{
  "encoder_drop_path": 0.05,
  "decoder_tie_embeddings": false,
  "optimizer": "muon",
  "adamw_lr_other_params": 0.0014
}
Rows from block 5 of the audio encoder, named by matrix and row number. Rows with one number belong to one attention dimension. Each number is 50 + 12 x the weight over its row's rms, rounded and kept within 0 to 99. All counts start at 0. After the name is the row's rms in percent of the matrix's.
# q: attention query (encoder.blocks.5.attn.q.weight, 128x128), inputs 0-42
# k: attention key (encoder.blocks.5.attn.k.weight, 128x128), inputs 0-42
q.43 093:59 45 39 44 57 49 47 48 81 45 63 40 44 33 79 39 41 21 49 42 46 65 57 49 43 42 53 46 77 41 50 59 50 40 33 35 63 55 57 57 43 47 49
k.43 091:32 42 46 43 75 79 65 33 53 64 57 59 41 38 61 33 60 40 41 72 45 39 82 50 68 37 69 40 55 36 33 45 52 38 39 36 52 51 57 67 59 53 48
q.44 084:66 38 48 61 73 52 77 53 43 42 52 45 65 25 43 46 53 33 51 36 53 37 31 56 44 59 52 54 36 43 57 60 33 46 36 51 40 74 37 69 36 36 57
k.44 090:44 41 52 55 49 40 66 43 61 56 60 62 63 50 56 66 69 34 55 47 56 37 71 57 47 76 51 55 45 45 44 44 27 53 58 47 48 64 59 36 49 49 37
q.45 123:44 54 42 51 40 43 46 57 44 53 37 48 60 42 64 49 48 44 48 58 46 43 59 48 31 25 52 60 52 61 51 37 38 49 61 56 62 49 53 50 72 48 46
k.45 138:58 59 45 46 44 38 45 52 43 54 48 45 42 64 44 52 52 47 25 53 44 38 60 49 48 36 24 39 57 60 45 48 60 37 54 42 59 50 55 41 65 67 45
q.46 110:44 55 40 56 23 30 48 55 45 59 35 43 67 60 57 72 44 75 70 58 33 57 48 38 41 65 39 54 55 58 47 55 47 59 54 50 40 56 49 35 51 50 57
k.46 114:49 51 55 46 46 46 25 64 49 52 31 58 52 39 40 48 39 58 70 38 50 61 51 42 46 39 52 54 41 62 49 40 64 53 48 49 58 29 66 76 54 58 42
q.47 090:51 44 53 78 28 65 65 45 39 42 62 40 53 73 57 46 44 45 39 49 40 52 73 60 46 46 44 52 60 67 68 52 76 26 34 43 25 47 68 59 46 54 37
k.47 094:66 51 54 65 26 52 62 49 47 54 54 60 50 40 61 59 33 59 38 44 58 62 50 65 55 45 51 40 50 58 56 50 49 66 41 58 61 46 51 45 44 63 33
q.48 107:57 45 67 34 58 42 49 34 45 54 47 46 28 38 53 43 47 48 50 34 50 55 59 41 60 34 29 45 48 41 27 57 56 47 61 62 60 37 66 44 60 66 59
k.48 122:52 44 36 39 71 47 51 41 46 43 37 46 45 51 59 56 59 42 61 25 61 46 43 52 63 59 56 47 55 54 58 42 71 48 57 35 51 65 38 35 54 32 50
q.49 113:53 43 42 42 52 63 49 51 49 56 55 56 54 45 67 42 62 69 78 24 46 62 39 34 43 54 55 55 49 65 43 45 40 44 56 41 41 25 46 37 47 61 54
k.49 111:56 54 39 55 70 55 44 47 47 59 53 40 62 50 47 55 48 50 60 45 61 44 45 54 32 55 50 42 46 47 43 70 63 44 26 53 41 57 37 52 61 40 56
q.50 097:57 59 62 50 33 48 45 67 64 66 43 72 50 91 20 57 57 45 60 72 50 51 48 39 56 64 49 58 61 39 29 19 39 86 42 46 53 53 53 41 41 65 41
k.50 091:49 23 38 47 61 24 50 68 51 53 33 55 55 57 54 41 35 67 21 45 46 52 53 40 51 54 63 39 63 50 49 67 54 69 53 42 30 50 29 75 57 58 53
q.51 094:46 49 66 44 46 28 48 51 53 59 63 54 48 43 43 63 50 51 41 41 34 54 56 41 45 46 48 59 66 59 66 47 44 62 53 48 28 45 54 45 38 69 36
k.51 091:45 46 39 63 52 71 44 34 48 44 44 45 45 62 66 43 65 59 66 41 60 69 24 56 48 30 50 52 43 64 57 65 60 59 43 57 19 57 52 67 41 51 76
q.52 106:51 43 55 48 49 53 57 43 55 59 56 37 49 62 45 75 56 61 46 45 36 56 71 30 40 59 49 62 41 44 41 52 48 59 57 45 58 46 43 64 30 44 50
k.52 099:63 38 40 23 52 60 45 43 38 45 57 37 60 52 61 39 42 44 41 35 32 56 31 40 50 37 61 68 61 57 36 70 64 65 52 45 45 31 36 62 49 37 44
q.53 103:50 58 68 53 45 38 33 55 39 54 43 63 48 68 55 38 63 63 52 40 59 48 31 59 80 26 45 46 40 55 38 47 29 84 69 61 39 54 41 37 51 61 66
k.53 089:63 56 48 38 66 56 19 80 58 33 39 60 60 41 38 75 48 63 62 43 55 40 48 28 15 49 59 43 55 45 65 55 35 63 66 59 43 46 68 51 60 52 55
q.54 093:55 70 37 62 33 71 38 49 52 31 51 52 35 59 71 54 37 33 39 71 54 49 55 55 52 54 46 63 29 39 59 53 69 31 62 48 38 68 46 59 74 34 54
k.54 098:54 46 51 41 47 49 61 51 39 40 56 60 60 62 31 48 39 30 44 53 37 55 63 43 50 53 43 49 47 45 47 32 39 53 77 66 34 38 56 66 53 47 46
q.55 104:51 50 53 60 54 43 28 54 53 65 55 59 45 37 35 49 47 41 49 49 58 50 63 42 43 50 41 39 44 44 49 59 50 35 41 54 72 41 35 29 39 52 44
k.55 116:73 57 49 47 56 67 49 52 55 38 50 47 39 48 54 37 77 45 48 58 39 66 38 51 57 56 35 43 58 32 44 38 68 55 38 37 51 59 32 54 56 45 54
q.56 098:47 46 51 51 41 55 48 43 71 62 62 61 28 52 56 33 31 27 32 52 50 49 41 58 44 38 42 35 63 45 50 51 45 44 57 57 44 53 59 44 58 52 72
k.56 088:34 57 45 50 31 57 51 51 51 66 82 40 31 62 63 35 44 37 33 57 62 47 75 50 48 56 73 54 35 42 51 33 46 27 46 55 44 44 51 60 56 32 30
q.57 099:61 55 35 52 42 64 48 42 38 34 38 57 47 65 51 51 43 40 29 63 50 50 52 60 46 57 53 18 48 45 82 71 39 36 64 48 46 60 47 53 43 51 61
k.57 103:64 67 41 56 54 45 54 57 35 54 35 22 60 75 53 44 66 39 57 73 65 51 64 34 50 54 62 40 39 53 45 56 48 45 40 50 64 52 42 58 51 66 71
q.58 088:63 67 45 63 46 60 54 37 55 51 24 34 64 25 64 55 58 57 56 58 36 63 48 36 69 47 58 39 47 65 71 62 54 40 61 23 58 63 18 57 63 67 46
k.58 089:63 47 51 50 38 54 58 42 53 72 42 74 66 36 44 53 60 48 30 73 35 62 33 61 48 65 40 48 57 44 37 55 50 48 45 55 52 37 48 54 17 42 44
q.59 108:53 65 50 58 54 30 57 81 49 61 73 53 43 47 41 44 40 38 51 40 59 28 37 43 63 63 39 31 39 54 53 55 47 32 49 43 73 38 60 59 57 57 53
k.59 100:44 55 78 54 49 33 55 34 59 43 35 43 53 47 34 45 49 53 53 47 60 64 22 47 28 39 42 58 55 35 40 43 62 66 40 44 57 43 50 37 48 48 47
q.60 105:43 33 64 66 48 48 38 49 40 27 67 74 52 43 52 20 50 42 71 33 66 46 50 48 54 60 44 54 50 51 52 28 39 41 46 65 44 46 53 55 59 57 52
k.60 098:39 39 57 63 44 38 53 49 47 28 70 39 42 58 33 46 48 76 30 51 45 36 39 56 44 56 62 65 37 50 70 77 31 60 51 79 52 41 54 47 61 52 63
q.61 103:55 39 52 61 48 42 36 32 51 66 41 43 42 58 48 67 55 64 56 54 44 57 42 59 34 49 33 48 53 46 43 47 36 61 82 37 52 27 46 61 40 60 68
k.61 108:66 52 41 36 26 51 41 65 41 69 58 47 44 48 50 50 38 55 55 36 41 36 48 67 66 48 51 61 41 70 77 61 80 58 52 42 57 45 62 42 35 50 38
q.62 105:36 34 50 35 50 39 50 48 52 47 59 50 62 43 54 38 45 42 53 59 39 67 59 56 48 43 83 56 54 62 43 62 63 74 62 65 42 60 63 52 43 27 44
k.62 115:43 54 45 69 36 54 43 67 56 57 49 47 57 45 44 65 33 44 54 48 40 43 44 62 76 63 35 61 52 63 57 45 50 39 63 45 59 38 73 40 55 54 57
q.63 095:60 53 53 48 54 61 48 58 43 36 41 42 39 61 33 31 45 48 12 61 43 51 56 43 60 40 54 40 59 56 54 52 55 64 51 44 41 63 50 61 65 51 73
k.63 102:53 57 67 43 62 57 45 70 47 57 48 70 64 65 45 44 64 31 77 47 53 51 50 41 46 45 39 50 71 60 37 51 43 59 51 52 53 38 43 38 34 46 30
q.64 098:65 48 62 71 53 33 44 52 36 55 47 50 64 44 48 68 54 46 38 44 59 39 64 61 53 26 39 50 70 61 33 46 55 37 36 47 61 33 61 48 57 50 31
k.64 103:47 29 55 40 50 61 66 57 52 40 42 34 53 53 67 50 66 59 52 59 41 48 32 40 61 46 62 52 57 34 62 56 51 64 44 44 56 20 56 46 50 55 41
q.65 110:53 53 27 36 31 74 44 51 52 33 64 49 52 51 67 62 39 47 43 53 40 44 45 68 55 53 33 51 45 37 46 67 48 26 46 43 71 57 32 53 44 57 42
k.65 105:45 60 74 61 42 49 65 66 57 47 48 69 65 46 57 69 59 49 55 53 72 56 56 44 47 40 45 60 77 60 59 37 29 41 49 62 47 50 53 50 52 48 40
q.66 097:55 50 72 59 34 59 60 62 47 63 77 43 38 59 20 47 27 46 43 44 47 70 37 72 64 44 61 24 49 28 30 57 53 52 33 55 72 71 41 35 45 52 47
k.66 105:65 46 72 51 50 40 52 54 32 54 40 45 56 53 42 49 63 52 57 56 31 51 58 79 41 41 53 46 56 68 67 47 53 41 71 84 63 42 59 43 54 52 28
q.67 081:51 46 56 42 58 47 44 32 32 75 56 56 54 63 61 33 34 38 56 38 64 57 70 62 65 58 40 55 51 46 71 45 30 48 42 44 41 37 44 55 49 48 46
k.67 091:39 40 59 47 41 58 38 73 60 59 54 49 69 45 53 46 61 52 48 75 56 55 66 34 38 25 58 52 46 58 54 51 56 59 20 46 59 42 37 27 49 57 43
q.68 104:41 58 41 71 56 47 50 46 37 61 31 36 42 53 34 37 62 43 47 56 49 45 65 42 38 59 53 64 43 44 35 44 50 37 36 47 67 49 75 53 63 56 50
k.68 088:58 43 49 44 43 56 55 52 58 46 40 63 45 59 49 38 51 55 49 70 55 58 38 42 42 21 67 45 45 57 57 43 45 40 33 57 46 70 10 44 45 54 41
q.69 095:37 63 38 61 42 60 59 60 49 40 31 54 50 43 45 54 44 75 55 43 51 55 56 58 57 28 40 45 45 55 54 57 45 47 63 48 50 53 10 45 44 67 57
k.69 096:31 69 42 62 55 59 52 50 37 44 68 61 43 50 55 64 52 58 60 32 38 31 31 42 37 47 54 63 63 53 39 40 32 28 55 60 73 68 19 56 51 54 51
q.70 098:45 59 31 47 42 61 47 27 61 56 58 46 51 35 60 69 61 63 60 48 45 44 43 77 42 50 66 55 47 44 35 69 63 39 63 65 42 35 74 48 49 37 52
k.70 086:43 42 49 38 54 46 44 39 48 32 46 46 53 62 51 46 65 43 38 37 63 40 66 45 51 68 54 61 52 38 45 43 66 81 54 48 47 43 67 53 62 45 48
q.71 096:54 36 48 48 32 54 63 55 56 23 65 37 46 55 63 61 28 49 56 47 71 47 71 46 34 41 41 68 45 53 56 38 50 64 34 21 66 41 48 64 33 54 63
k.71 102:40 68 37 46 48 80 43 35 43 37 56 82 47 63 46 34 52 40 58 42 60 64 45 61 79 62 51 69 41 38 49 50 52 57 40 46 41 44 44 31 41 68 52
q.72 098:21 60 58 34 47 45 27 50 43 58 63 56 35 53 44 39 45 45 48 59 52 50 44 52 46 60 35 39 49 60 49 56 55 61 51 44 58 63 57 53 54 54 46
k.72 102:58 48 33 43 43 33 49 57 51 50 58 31 41 58 52 59 22 54 61 51 49 41 79 57 38 43 66 35 53 50 46 51 45 63 51 29 42 59 54 56 37 26 54
q.73 101:52 64 46 44 54 60 33 38 58 59 48 54 57 53 20 62 63 43 50 37 45 52 34 53 61 50 34 23 48 46 40 45 63 45 47 53 30 52 64 67 44 52 52
k.73 099:48 57 78 68 45 58 58 48 40 44 43 39 33 51 53 54 63 61 52 57 53 48 42 80 53 45 14 39 31 71 40 48 57 33 60 59 51 53 47 79 50 61 52
q.74 093:36 48 50 49 52 26 40 44 66 51 50 60 49 32 47 65 50 46 53 28 61 22 36 60 51 60 70 64 52 49 47 46 56 62 48 51 68 49 51 46 47 63 59
k.74 102:75 71 44 41 47 54 69 35 67 74 38 34 38 49 34 39 57 48 47 28 45 53 38 44 49 45 43 55 38 55 52 61 64 21 47 49 39 42 56 41 45 55 45
q.75 102:57 39 63 59 54 49 62 54 68 62 60 67 57 27 38 48 68 60 38 56 59 47 53 53 49 40 53 46 38 41 56 52 34 50 72 57 49 53 48 41 53 54 55
k.75 104:31 60 64 55 46 26 52 60 55 60 58 32 45 52 61 59 42 44 43 51 46 55 50 53 43 38 55 50 63 69 57 36 55 27 57 59 44 79 65 47 44 56 59
q.76 084:48 57 57 39 66 50 75 42 49 54 38 50 69 63 58 32 67 59 50 29 53 55 45 47 52 56 71 55 55 58 62 43 43 80 42 61 43 39 47 26 49 48 73
k.76 083:63 44 63 65 74 43 40 44 64 54 56 34 32 50 45 52 35 57 63 60 62 49 46 66 47 25 38 20 43 43 66 60 40 39 49 49 58 68 47 39 58 47 62
q.77 087:48 46 44 38 57 63 45 62 66 51 32 52 58 41 65 47 67 23 43 47 25 43 66 15 37 49 63 42 52 53 50 43 71 63 72 33 44 66 49 49 46 46 60
k.77 087:60 58 51 54 36 58 62 48 60 43 51 55 55 47 37 30 57 60 41 67 67 48 64 61 47 72 41 51 46 52 59 51 54 62 55 34 59 89 62 54 41 41 58
q.78 107:52 67 62 77 39 42 56 49 44 54 47 63 68 37 49 51 43 49 54 60 47 54 42 53 48 26 49 57 45 51 32 55 60 43 60 34 61 67 49 55 49 70 51
k.78 107:36 52 50 42 52 50 40 29 58 31 48 33 48 56 66 49 53 56 49 46 61 53 36 49 57 47 52 51 54 47 41 48 21 32 44 51 54 51 44 48 59 42 74
q.79 111:44 45 52 61 50 45 39 39 49 33 52 53 38 62 39 62 54 51 41 53 56 43 43 50 40 66 58 55 67 35 55 64 48 60 11 61 79 54 37 54 55 46 44
k.79 115:53 63 33 41 56 39 40 72 71 52 46 47 44 51 29 68 45 62 44 37 50 41 33 36 48 54 49 47 51 40 35 52 64 49 48 55 44 34 53 55 49 57 60
q.80 101:64 59 50 26 49 73 70 55 46 52 34 34 46 69 55 36 61 50 50 54 61 50 64 38 50 50 40 46 35 42 60 40 44 46 50 46 32 55 49 54 63 58 50
k.80 109:41 65 36 28 44 61 42 52 38 41 48 68 70 36 41 36 49 60 53 59 48 45 39 44 66 61 61 56 25 46 47 59 47 64 46 37 57 50 51 36 65 47 58
q.81 087:59 38 42 28 53 34 38 49 57 49 42 21 31 44 48 48 55 42 52 49 54 41 33 65 49 58 41 39 53 68 53 47 54 67 46 54 46 43 67 53 40 58 45
k.81 091:62 35 74 65 73 46 40 42 38 55 65 47 46 44 33 49 59 50 37 54 64 56 55 46 58 50 59 59 54 75 45 61 71 47 75 66 44 36 66 58 57 59 42
q.82 097:37 50 15 49 67 49 49 59 26 42 56 26 60 64 38 33 31 56 50 58 60 59 32 28 45 64 35 67 35 48 66 60 43 57 60 58 39 43 29 46 74 44 62
k.82 098:55 54 35 72 65 46 60 38 56 56 67 30 57 64 44 67 20 52 41 22 46 44 56 38 29 53 38 63 42 32 32 60 46 44 42 43 43 77 58 45 59 46 62
q.83 105:45 29 51 58 56 46 48 64 46 49 76 67 43 46 38 41 61 41 60 52 29 46 46 23 50 31 79 43 63 54 48 55 61 51 55 44 28 31 66 44 63 32 48
k.83 100:44 49 64 29 47 42 47 59 59 53 44 57 37 59 31 37 37 40 38 55 55 37 46 59 66 75 50 28 41 36 57 74 47 32 65 49 70 50 55 74 34 62 46
q.84 098:58 42 45 33 74 61 35 53 55 50 42 61 45 28 61 51 49 50 49 51 42 66 41 57 63 52 39 55 34 46 43 29 46 58 60 58 48 55 43 25 64 37 60
k.84 097:62 43 52 46 46 36 55 17 75 65 39 38 63 55 50 43 50 60 48 38 34 48 44 36 41 75 52 44 50 40 47 37 53 72 33 66 58 64 50 36 52 36 55
q.85 095:33 57 50 60 32 63 62 55 53 33 31 52 59 51 63 63 35 55 41 64 39 70 55 48 55 58 42 43 49 40 54 45 47 49 51 51 42 40 56 61 31 28 51
k.85 095:44 39 43 76 65 57 58 52 50 46 56 74 55 47 50 32 67 48 52 59 45 30 49 68 49 41 56 68 53 42 58 45 40 52 50 28 39 73 44 59 31 41 44
q.86 088:68 60 35 52 55 64 44 32 42 63 56 27 47 42 48 52 53 38 54 47 35 60 42 63 68 42 51 52 58 53 65 65 31 40 49 59 54 51 38 32 60 39 24
k.86 099:23 45 37 59 44 51 46 60 47 45 47 42 60 45 47 60 51 58 54 52 27 65 60 48 45 50 47 68 41 55 41 37 41 69 51 27 23 34 61 60 53 54 37
q.87 092:40 39 35 38 55 52 77 57 45 45 48 47 53 43 73 60 42 24 60 35 68 54 47 44 56 44 61 56 60 28 69 45 64 51 53 70 43 42 58 47 32 63 49
k.87 091:35 52 44 72 51 40 20 73 58 48 60 80 51 51 36 33 49 61 49 36 53 50 39 44 11 59 62 47 46 53 51 50 35 47 48 32 32 38 39 42 65 40 55
q.88 102:65 62 59 44 48 27 56 62 72 44 42 58 34 66 47 50 57 53 37 29 61 53 55 46 48 39 40 41 58 66 62 40 43 36 33 35 35 55 58 57 52 61 33
k.88 109:46 59 58 54 58 48 58 44 22 63 41 47 43 41 73 51 40 21 53 60 50 51 64 48 59 25 32 63 35 63 57 68 64 61 72 41 50 34 56 54 52 42 34
q.89 084:67 37 57 58 73 34 70 28 44 67 58 59 57 31 55 26 59 65 45 48 45 43 49 41 51 53 58 33 48 44 51 33 43 51 47 62 31 54 35 60 56 37 59
k.89 085:58 44 45 35 27 39 60 50 53 66 44 55 44 47 58 56 51 59 45 64 61 68 62 57 34 44 32 34 68 39 52 44 42 40 54 75 59 80 63 65 40 48 34
q.90 098:61 49 53 61 36 40 32 50 45 48 41 46 51 23 42 35 51 54 53 74 42 55 63 53 40 67 59 60 46 59 36 46 54 40 52 46 69 39 57 48 36 45 69
k.90 098:51 24 56 18 51 63 41 48 62 44 60 52 42 51 38 36 55 46 78 51 54 56 54 53 66 66 41 41 61 32 50 51 42 71 36 45 35 48 42 52 59 67 61
q.91 094:59 46 72 45 73 29 51 56 56 53 55 45 59 57 52 48 34 48 39 36 65 48 76 52 59 53 31 40 60 58 58 48 35 52 62 64 35 30 53 55 52 58 45
k.91 108:39 44 33 57 60 49 39 55 46 61 50 50 65 49 78 64 42 43 46 52 39 32 41 38 52 43 34 64 65 42 40 46 71 56 67 57 62 31 37 43 49 46 53
q.92 100:57 43 76 49 47 44 54 54 49 47 53 43 37 51 61 46 35 71 72 81 48 69 39 41 51 64 51 59 57 37 39 51 42 45 51 55 44 63 53 57 57 36 52
k.92 099:64 36 33 58 57 48 35 42 42 49 63 49 63 51 41 57 45 37 37 42 38 60 49 47 71 64 50 31 60 61 54 45 54 43 49 42 55 45 40 53 48 31 52
q.93 099:43 46 64 40 42 55 47 54 50 52 50 63 46 74 78 61 66 36 55 61 35 33 43 32 39 61 43 53 41 55 42 68 75 49 38 57 38 67 64 50 44 54 32
k.93 095:59 36 42 56 56 32 67 44 29 44 30 41 55 40 57 59 43 27 46 65 50 58 71 58 62 60 82 50 54 53 54 41 43 78 34 63 45 43 59 51 68 45 47
q.94 107:46 39 64 59 34 57 50 41 51 48 50 73 44 76 45 52 56 65 55 58 43 50 47 48 46 56 63 66 49 69 62 36 42 53 70 45 54 59 47 53 46 48 50
k.94 111:70 79 47 43 21 61 48 64 20 43 42 69 41 48 67 57 33 51 53 44 55 53 51 50 61 63 49 32 47 52 51 63 66 42 64 58 49 34 58 66 46 46 45
q.95 079:37 59 34 48 52 45 40 70 55 53 40 38 69 54 48 48 47 64 55 48 56 44 59 65 42 45 55 49 58 76 50 66 54 43 72 32 54 44 33 57 51 37 37
k.95 083:59 27 57 35 55 75 63 40 60 53 51 43 38 30 54 47 79 42 50 27 47 62 46 36 42 50 53 54 43 41 40 44 49 45 35 38 54 27 42 32 43 74 64
q.96 095:56 31 27 33 53 43 58 39 28 40 61 45 43 37 38 41 30 22 47 42 75 51 34 44 46 68 55 36 64 57 50 57 66 63 53 76 50 68 80 48 59 59 34
k.96 093:47 61 45 49 46 36 46 55 56 41 40 63 44 79 50 29 34 45 54 45 55 50 32 46 44 63 52 45 59 53 36 56 51 57 56 74 47 66 51 51 41 39 55
q.97 113:25 46 52 42 14 40 38 43 40 44 64 46 47 50 44 64 49 43 43 66 55 40 21 55 65 50 49 32 34 59 67 58 36 73 62 63 70 54 41 35 56 58 56
k.97 110:42 39 58 52 54 36 52 59 32 58 40 52 53 59 48 63 48 65 40 34 39 45 40 60 27 38 48 55 68 65 50 48 49 58 55 58 54 74 33 44 50 26 67
q.98 105:36 49 62 64 52 53 39 63 41 55 61 43 44 43 66 61 69 62 30 68 66 52 36 38 44 40 64 69 68 51 55 37 31 47 55 58 63 66 44 62 57 39 43
k.98 114:80 56 52 33 72 43 67 44 51 51 50 32 60 36 60 66 57 57 35 58 52 48 43 59 55 32 56 50 73 40 51 30 48 49 40 28 53 50 58 37 55 56 41
q.99 109:39 42 50 49 35 53 53 52 34 32 57 51 53 57 59 46 33 28 61 42 63 39 31 54 44 34 32 34 51 59 58 14 52 70 37 74 52 59 48 29 64 57 69
k.99 096:53 52 47 47 60 23 46 53 36 57 61 44 39 45 48 57 68 39 51 41 57 59 73 68 46 26 52 56 29 59 62 57 47 59 51 50 66 52 54 60 52 32 65
q.100 093:28 43 52 54 42 50 48 61 31 44 46 22 55 54 57 68 58 41 51 54 59 56 58 37 46 44 45 53 46 43 37 39 57 56 75 38 63 78 54 51 52 46 53
k.100 090:57 62 64 49 53 42 47 29 40 65 32 40 54 62 43 56 45 59 51 23 53 44 43 68 29 36 36 39 50 52 40 39 61 53 56 72 56 70 50 61 63 50 60
q.101 098:58 65 54 34 59 58 37 72 34 38 40 64 50 39 34 41 38 45 59 31 56 52 60 33 51 45 68 62 60 45 31 74 83 73 49 77 78 42 56 45 45 49 61
k.101 102:38 54 72 32 57 71 46 77 51 49 54 48 57 40 52 41 63 48 61 64 38 29 51 46 33 34 44 53 52 60 58 54 51 58 44 52 47 69 31 23 59 35 81
q.102 105:70 47 74 61 59 71 56 56 46 35 33 41 47 45 62 58 32 58 48 46 32 57 67 50 61 49 58 54 20 56 57 39 44 34 42 55 63 39 53 55 56 23 63
k.102 097:55 46 57 51 48 82 36 72 65 43 42 52 34 58 34 42 52 47 53 48 51 52 43 58 65 51 47 62 44 55 61 48 49 24 32 34 56 43 60 34 51 51 77
q.103 115:44 34 38 66 64 34 60 41 47 58 57 75 38 57 66 34 52 52 48 54 42 52 46 47 42 51 60 54 36 53 51 39 59 20 30 13 39 26 40 51 55 85 58
k.103 111:30 51 74 46 54 34 62 50 56 61 62 64 34 45 58 61 47 49 55 54 68 53 48 32 31 42 37 60 33 58 66 40 42 49 31 74 62 56 54 42 54 54 28
q.104 094:65 56 51 48 57 74 53 44 72 57 40 43 53 52 51 40 44 64 59 33 48 48 46 57 64 66 57 28 42 60 51 65 44 14 22 50 60 40 55 47 31 43 35
k.104 102:59 34 50 70 65 52 51 52 62 51 52 48 53 59 59 52 55 28 44 70 55 24 57 56 73 62 51 31 53 63 58 59 56 32 35 31 25 52 47 43 19 57 41
q.105 095:54 59 41 42 47 54 67 46 45 37 59 61 58 57 50 50 72 63 34 45 43 61 44 41 40 52 36 37 67 60 26 69 60 55 50 48 50 61 39 56 61 45 66
k.105 099:63 62 43 43 50 57 40 42 50 59 39 55 53 36 80 44 54 42 47 87 38 48 49 59 70 53 37 58 38 62 54 46 51 65 45 48 56 45 43 58 52 44 34
q.106 117:73 60 62 76 48 47 44 46 76 55 54 60 42 33 52 58 65 67 28 53 34 49 64 50 50 50 48 64 54 49 61 62 70 54 48 16 35 37 55 49 41 42 28
k.106 107:47 40 63 45 58 61 19 69 65 50 65 56 49 45 63 66 54 37 35 36 35 48 65 46 52 53 50 53 40 53 61 49 47 52 27 57 58 36 55 61 55 53 33
q.107 109:70 44 54 50 57 60 77 68 40 63 42 57 41 54 57 56 30 36 60 47 59 52 34 57 34 47 35 54 41 58 61 38 26 42 42 34 34 61 37 42 36 61 52
k.107 109:10 44 67 42 61 62 48 22 40 59 50 44 57 53 62 47 49 48 49 39 75 69 53 35 33 57 44 65 34 53 40 51 53 51 37 29 63 51 51 55 44 46 37
q.108 090:39 41 54 42 51 33 49 48 18 71 48 33 67 54 48 31 61 30 45 62 36 61 27 79 64 33 64 52 42 49 30 61 63 63 57 51 66 41 61 50 45 45 39
k.108 087:41 64 58 32 56 31 29 57 44 64 56 58 51 55 52 42 45 22 37 44 61 34 51 51 33 46 58 38 57 52 44 52 63 33 50 64 34 46 25 46 55 48 61
q.109 097:69 74 52 32 52 56 39 44 52 35 33 45 67 49 27 52 60 60 58 54 52 43 33 61 72 63 41 60 22 36 51 68 48 51 45 54 41 38 40 38 34 54 56
k.109 106:40 51 61 58 35 72 36 38 47 69 55 56 49 68 46 38 42 73 66 40 44 49 64 49 32 59 32 49 57 36 48 72 46 45 47 70 45 62 36 49 45 35 70
q.110 100:68 50 73 33 57 67 53 58 79 52 53 51 39 57 66 58 59 49 59 58 39 51 62 58 44 55 34 43 63 49 42 49 41 53 60 33 31 57 53 55 46 44 48
k.110 098:56 37 48 58 43 53 58 46 52 32 73 34 51 45 54 64 51 58 46 55 57 54 55 44 62 42 48 62 21 51 31 54 35 50 54 53 56 35 63 42 49 52 35
q.111 098:25 45 35 65 61 43 61 45 49 46 51 44 59 62 63 48 47 74 46 50 58 45 65 52 40 71 48 54 62 72 48 41 51 37 58 54 39 67 56 62 51 44 59
k.111 099:60 64 52 53 47 59 66 45 62 36 48 57 61 55 61 44 28 47 33 60 58 56 52 57 85 63 50 39 41 50 52 43 48 65 63 55 37 48 57 53 71 50 47
q.112 092:69 73 45 44 47 46 34 48 70 46 34 39 46 28 45 49 60 51 72 51 63 38 55 26 60 61 54 52 55 48 43 43 30 66 60 45 33 53 71 54 53 64 38
k.112 096:49 49 63 44 42 48 39 61 64 46 66 38 38 48 26 67 47 54 55 33 31 72 37 38 64 63 47 68 55 44 44 56 44 54 35 56 60 48 43 36 22 68 55
q.113 093:16 33 33 47 48 46 39 41 60 35 53 47 36 79 51 38 35 53 52 57 55 60 53 52 52 76 56 51 60 54 59 43 67 43 40 70 38 65 31 68 52 57 32
k.113 089:41 64 36 62 32 29 55 44 71 66 48 38 55 46 45 45 28 55 50 47 52 67 68 45 27 63 66 46 56 66 54 57 58 65 61 76 51 44 69 72 55 40 41
q.114 088:69 52 55 69 64 65 34 64 51 45 36 54 41 59 49 36 43 44 65 20 54 69 53 24 47 68 57 47 61 42 57 42 34 42 42 42 46 33 48 47 44 57 51
k.114 085:48 74 35 52 45 57 54 30 51 28 46 52 44 55 68 60 67 48 35 66 50 59 36 52 59 50 30 54 38 58 52 62 50 31 55 42 60 38 41 51 49 63 53
q.115 106:49 44 45 27 42 40 42 51 44 58 44 39 56 39 64 46 53 22 45 56 54 47 44 79 75 27 23 31 62 31 53 57 49 75 45 87 71 37 41 31 75 46 50
k.115 097:65 48 48 48 32 29 52 57 39 45 29 53 47 47 47 58 43 63 66 45 36 40 40 45 47 51 52 45 37 35 44 64 75 39 82 61 32 59 64 59 38 54 67
q.116 091:53 49 44 40 48 45 58 52 49 75 64 54 50 51 36 38 62 66 60 63 47 47 35 40 36 48 34 52 70 40 81 21 41 51 49 43 52 65 45 60 64 59 42
k.116 092:37 50 61 57 54 35 66 56 71 42 46 50 41 42 58 87 70 45 43 64 68 53 60 54 31 37 64 64 68 42 39 69 38 65 68 54 37 61 32 45 39 62 52
q.117 092:54 53 51 57 45 42 37 59 48 72 49 71 55 38 51 54 47 52 32 38 51 50 51 47 41 52 42 44 66 28 42 40 58 31 39 34 61 54 52 56 45 29 49
k.117 087:32 43 46 47 65 55 61 50 53 26 27 36 55 46 40 60 62 55 44 34 30 56 59 56 44 44 49 39 30 65 70 44 33 58 68 62 71 64 52 51 58 50 34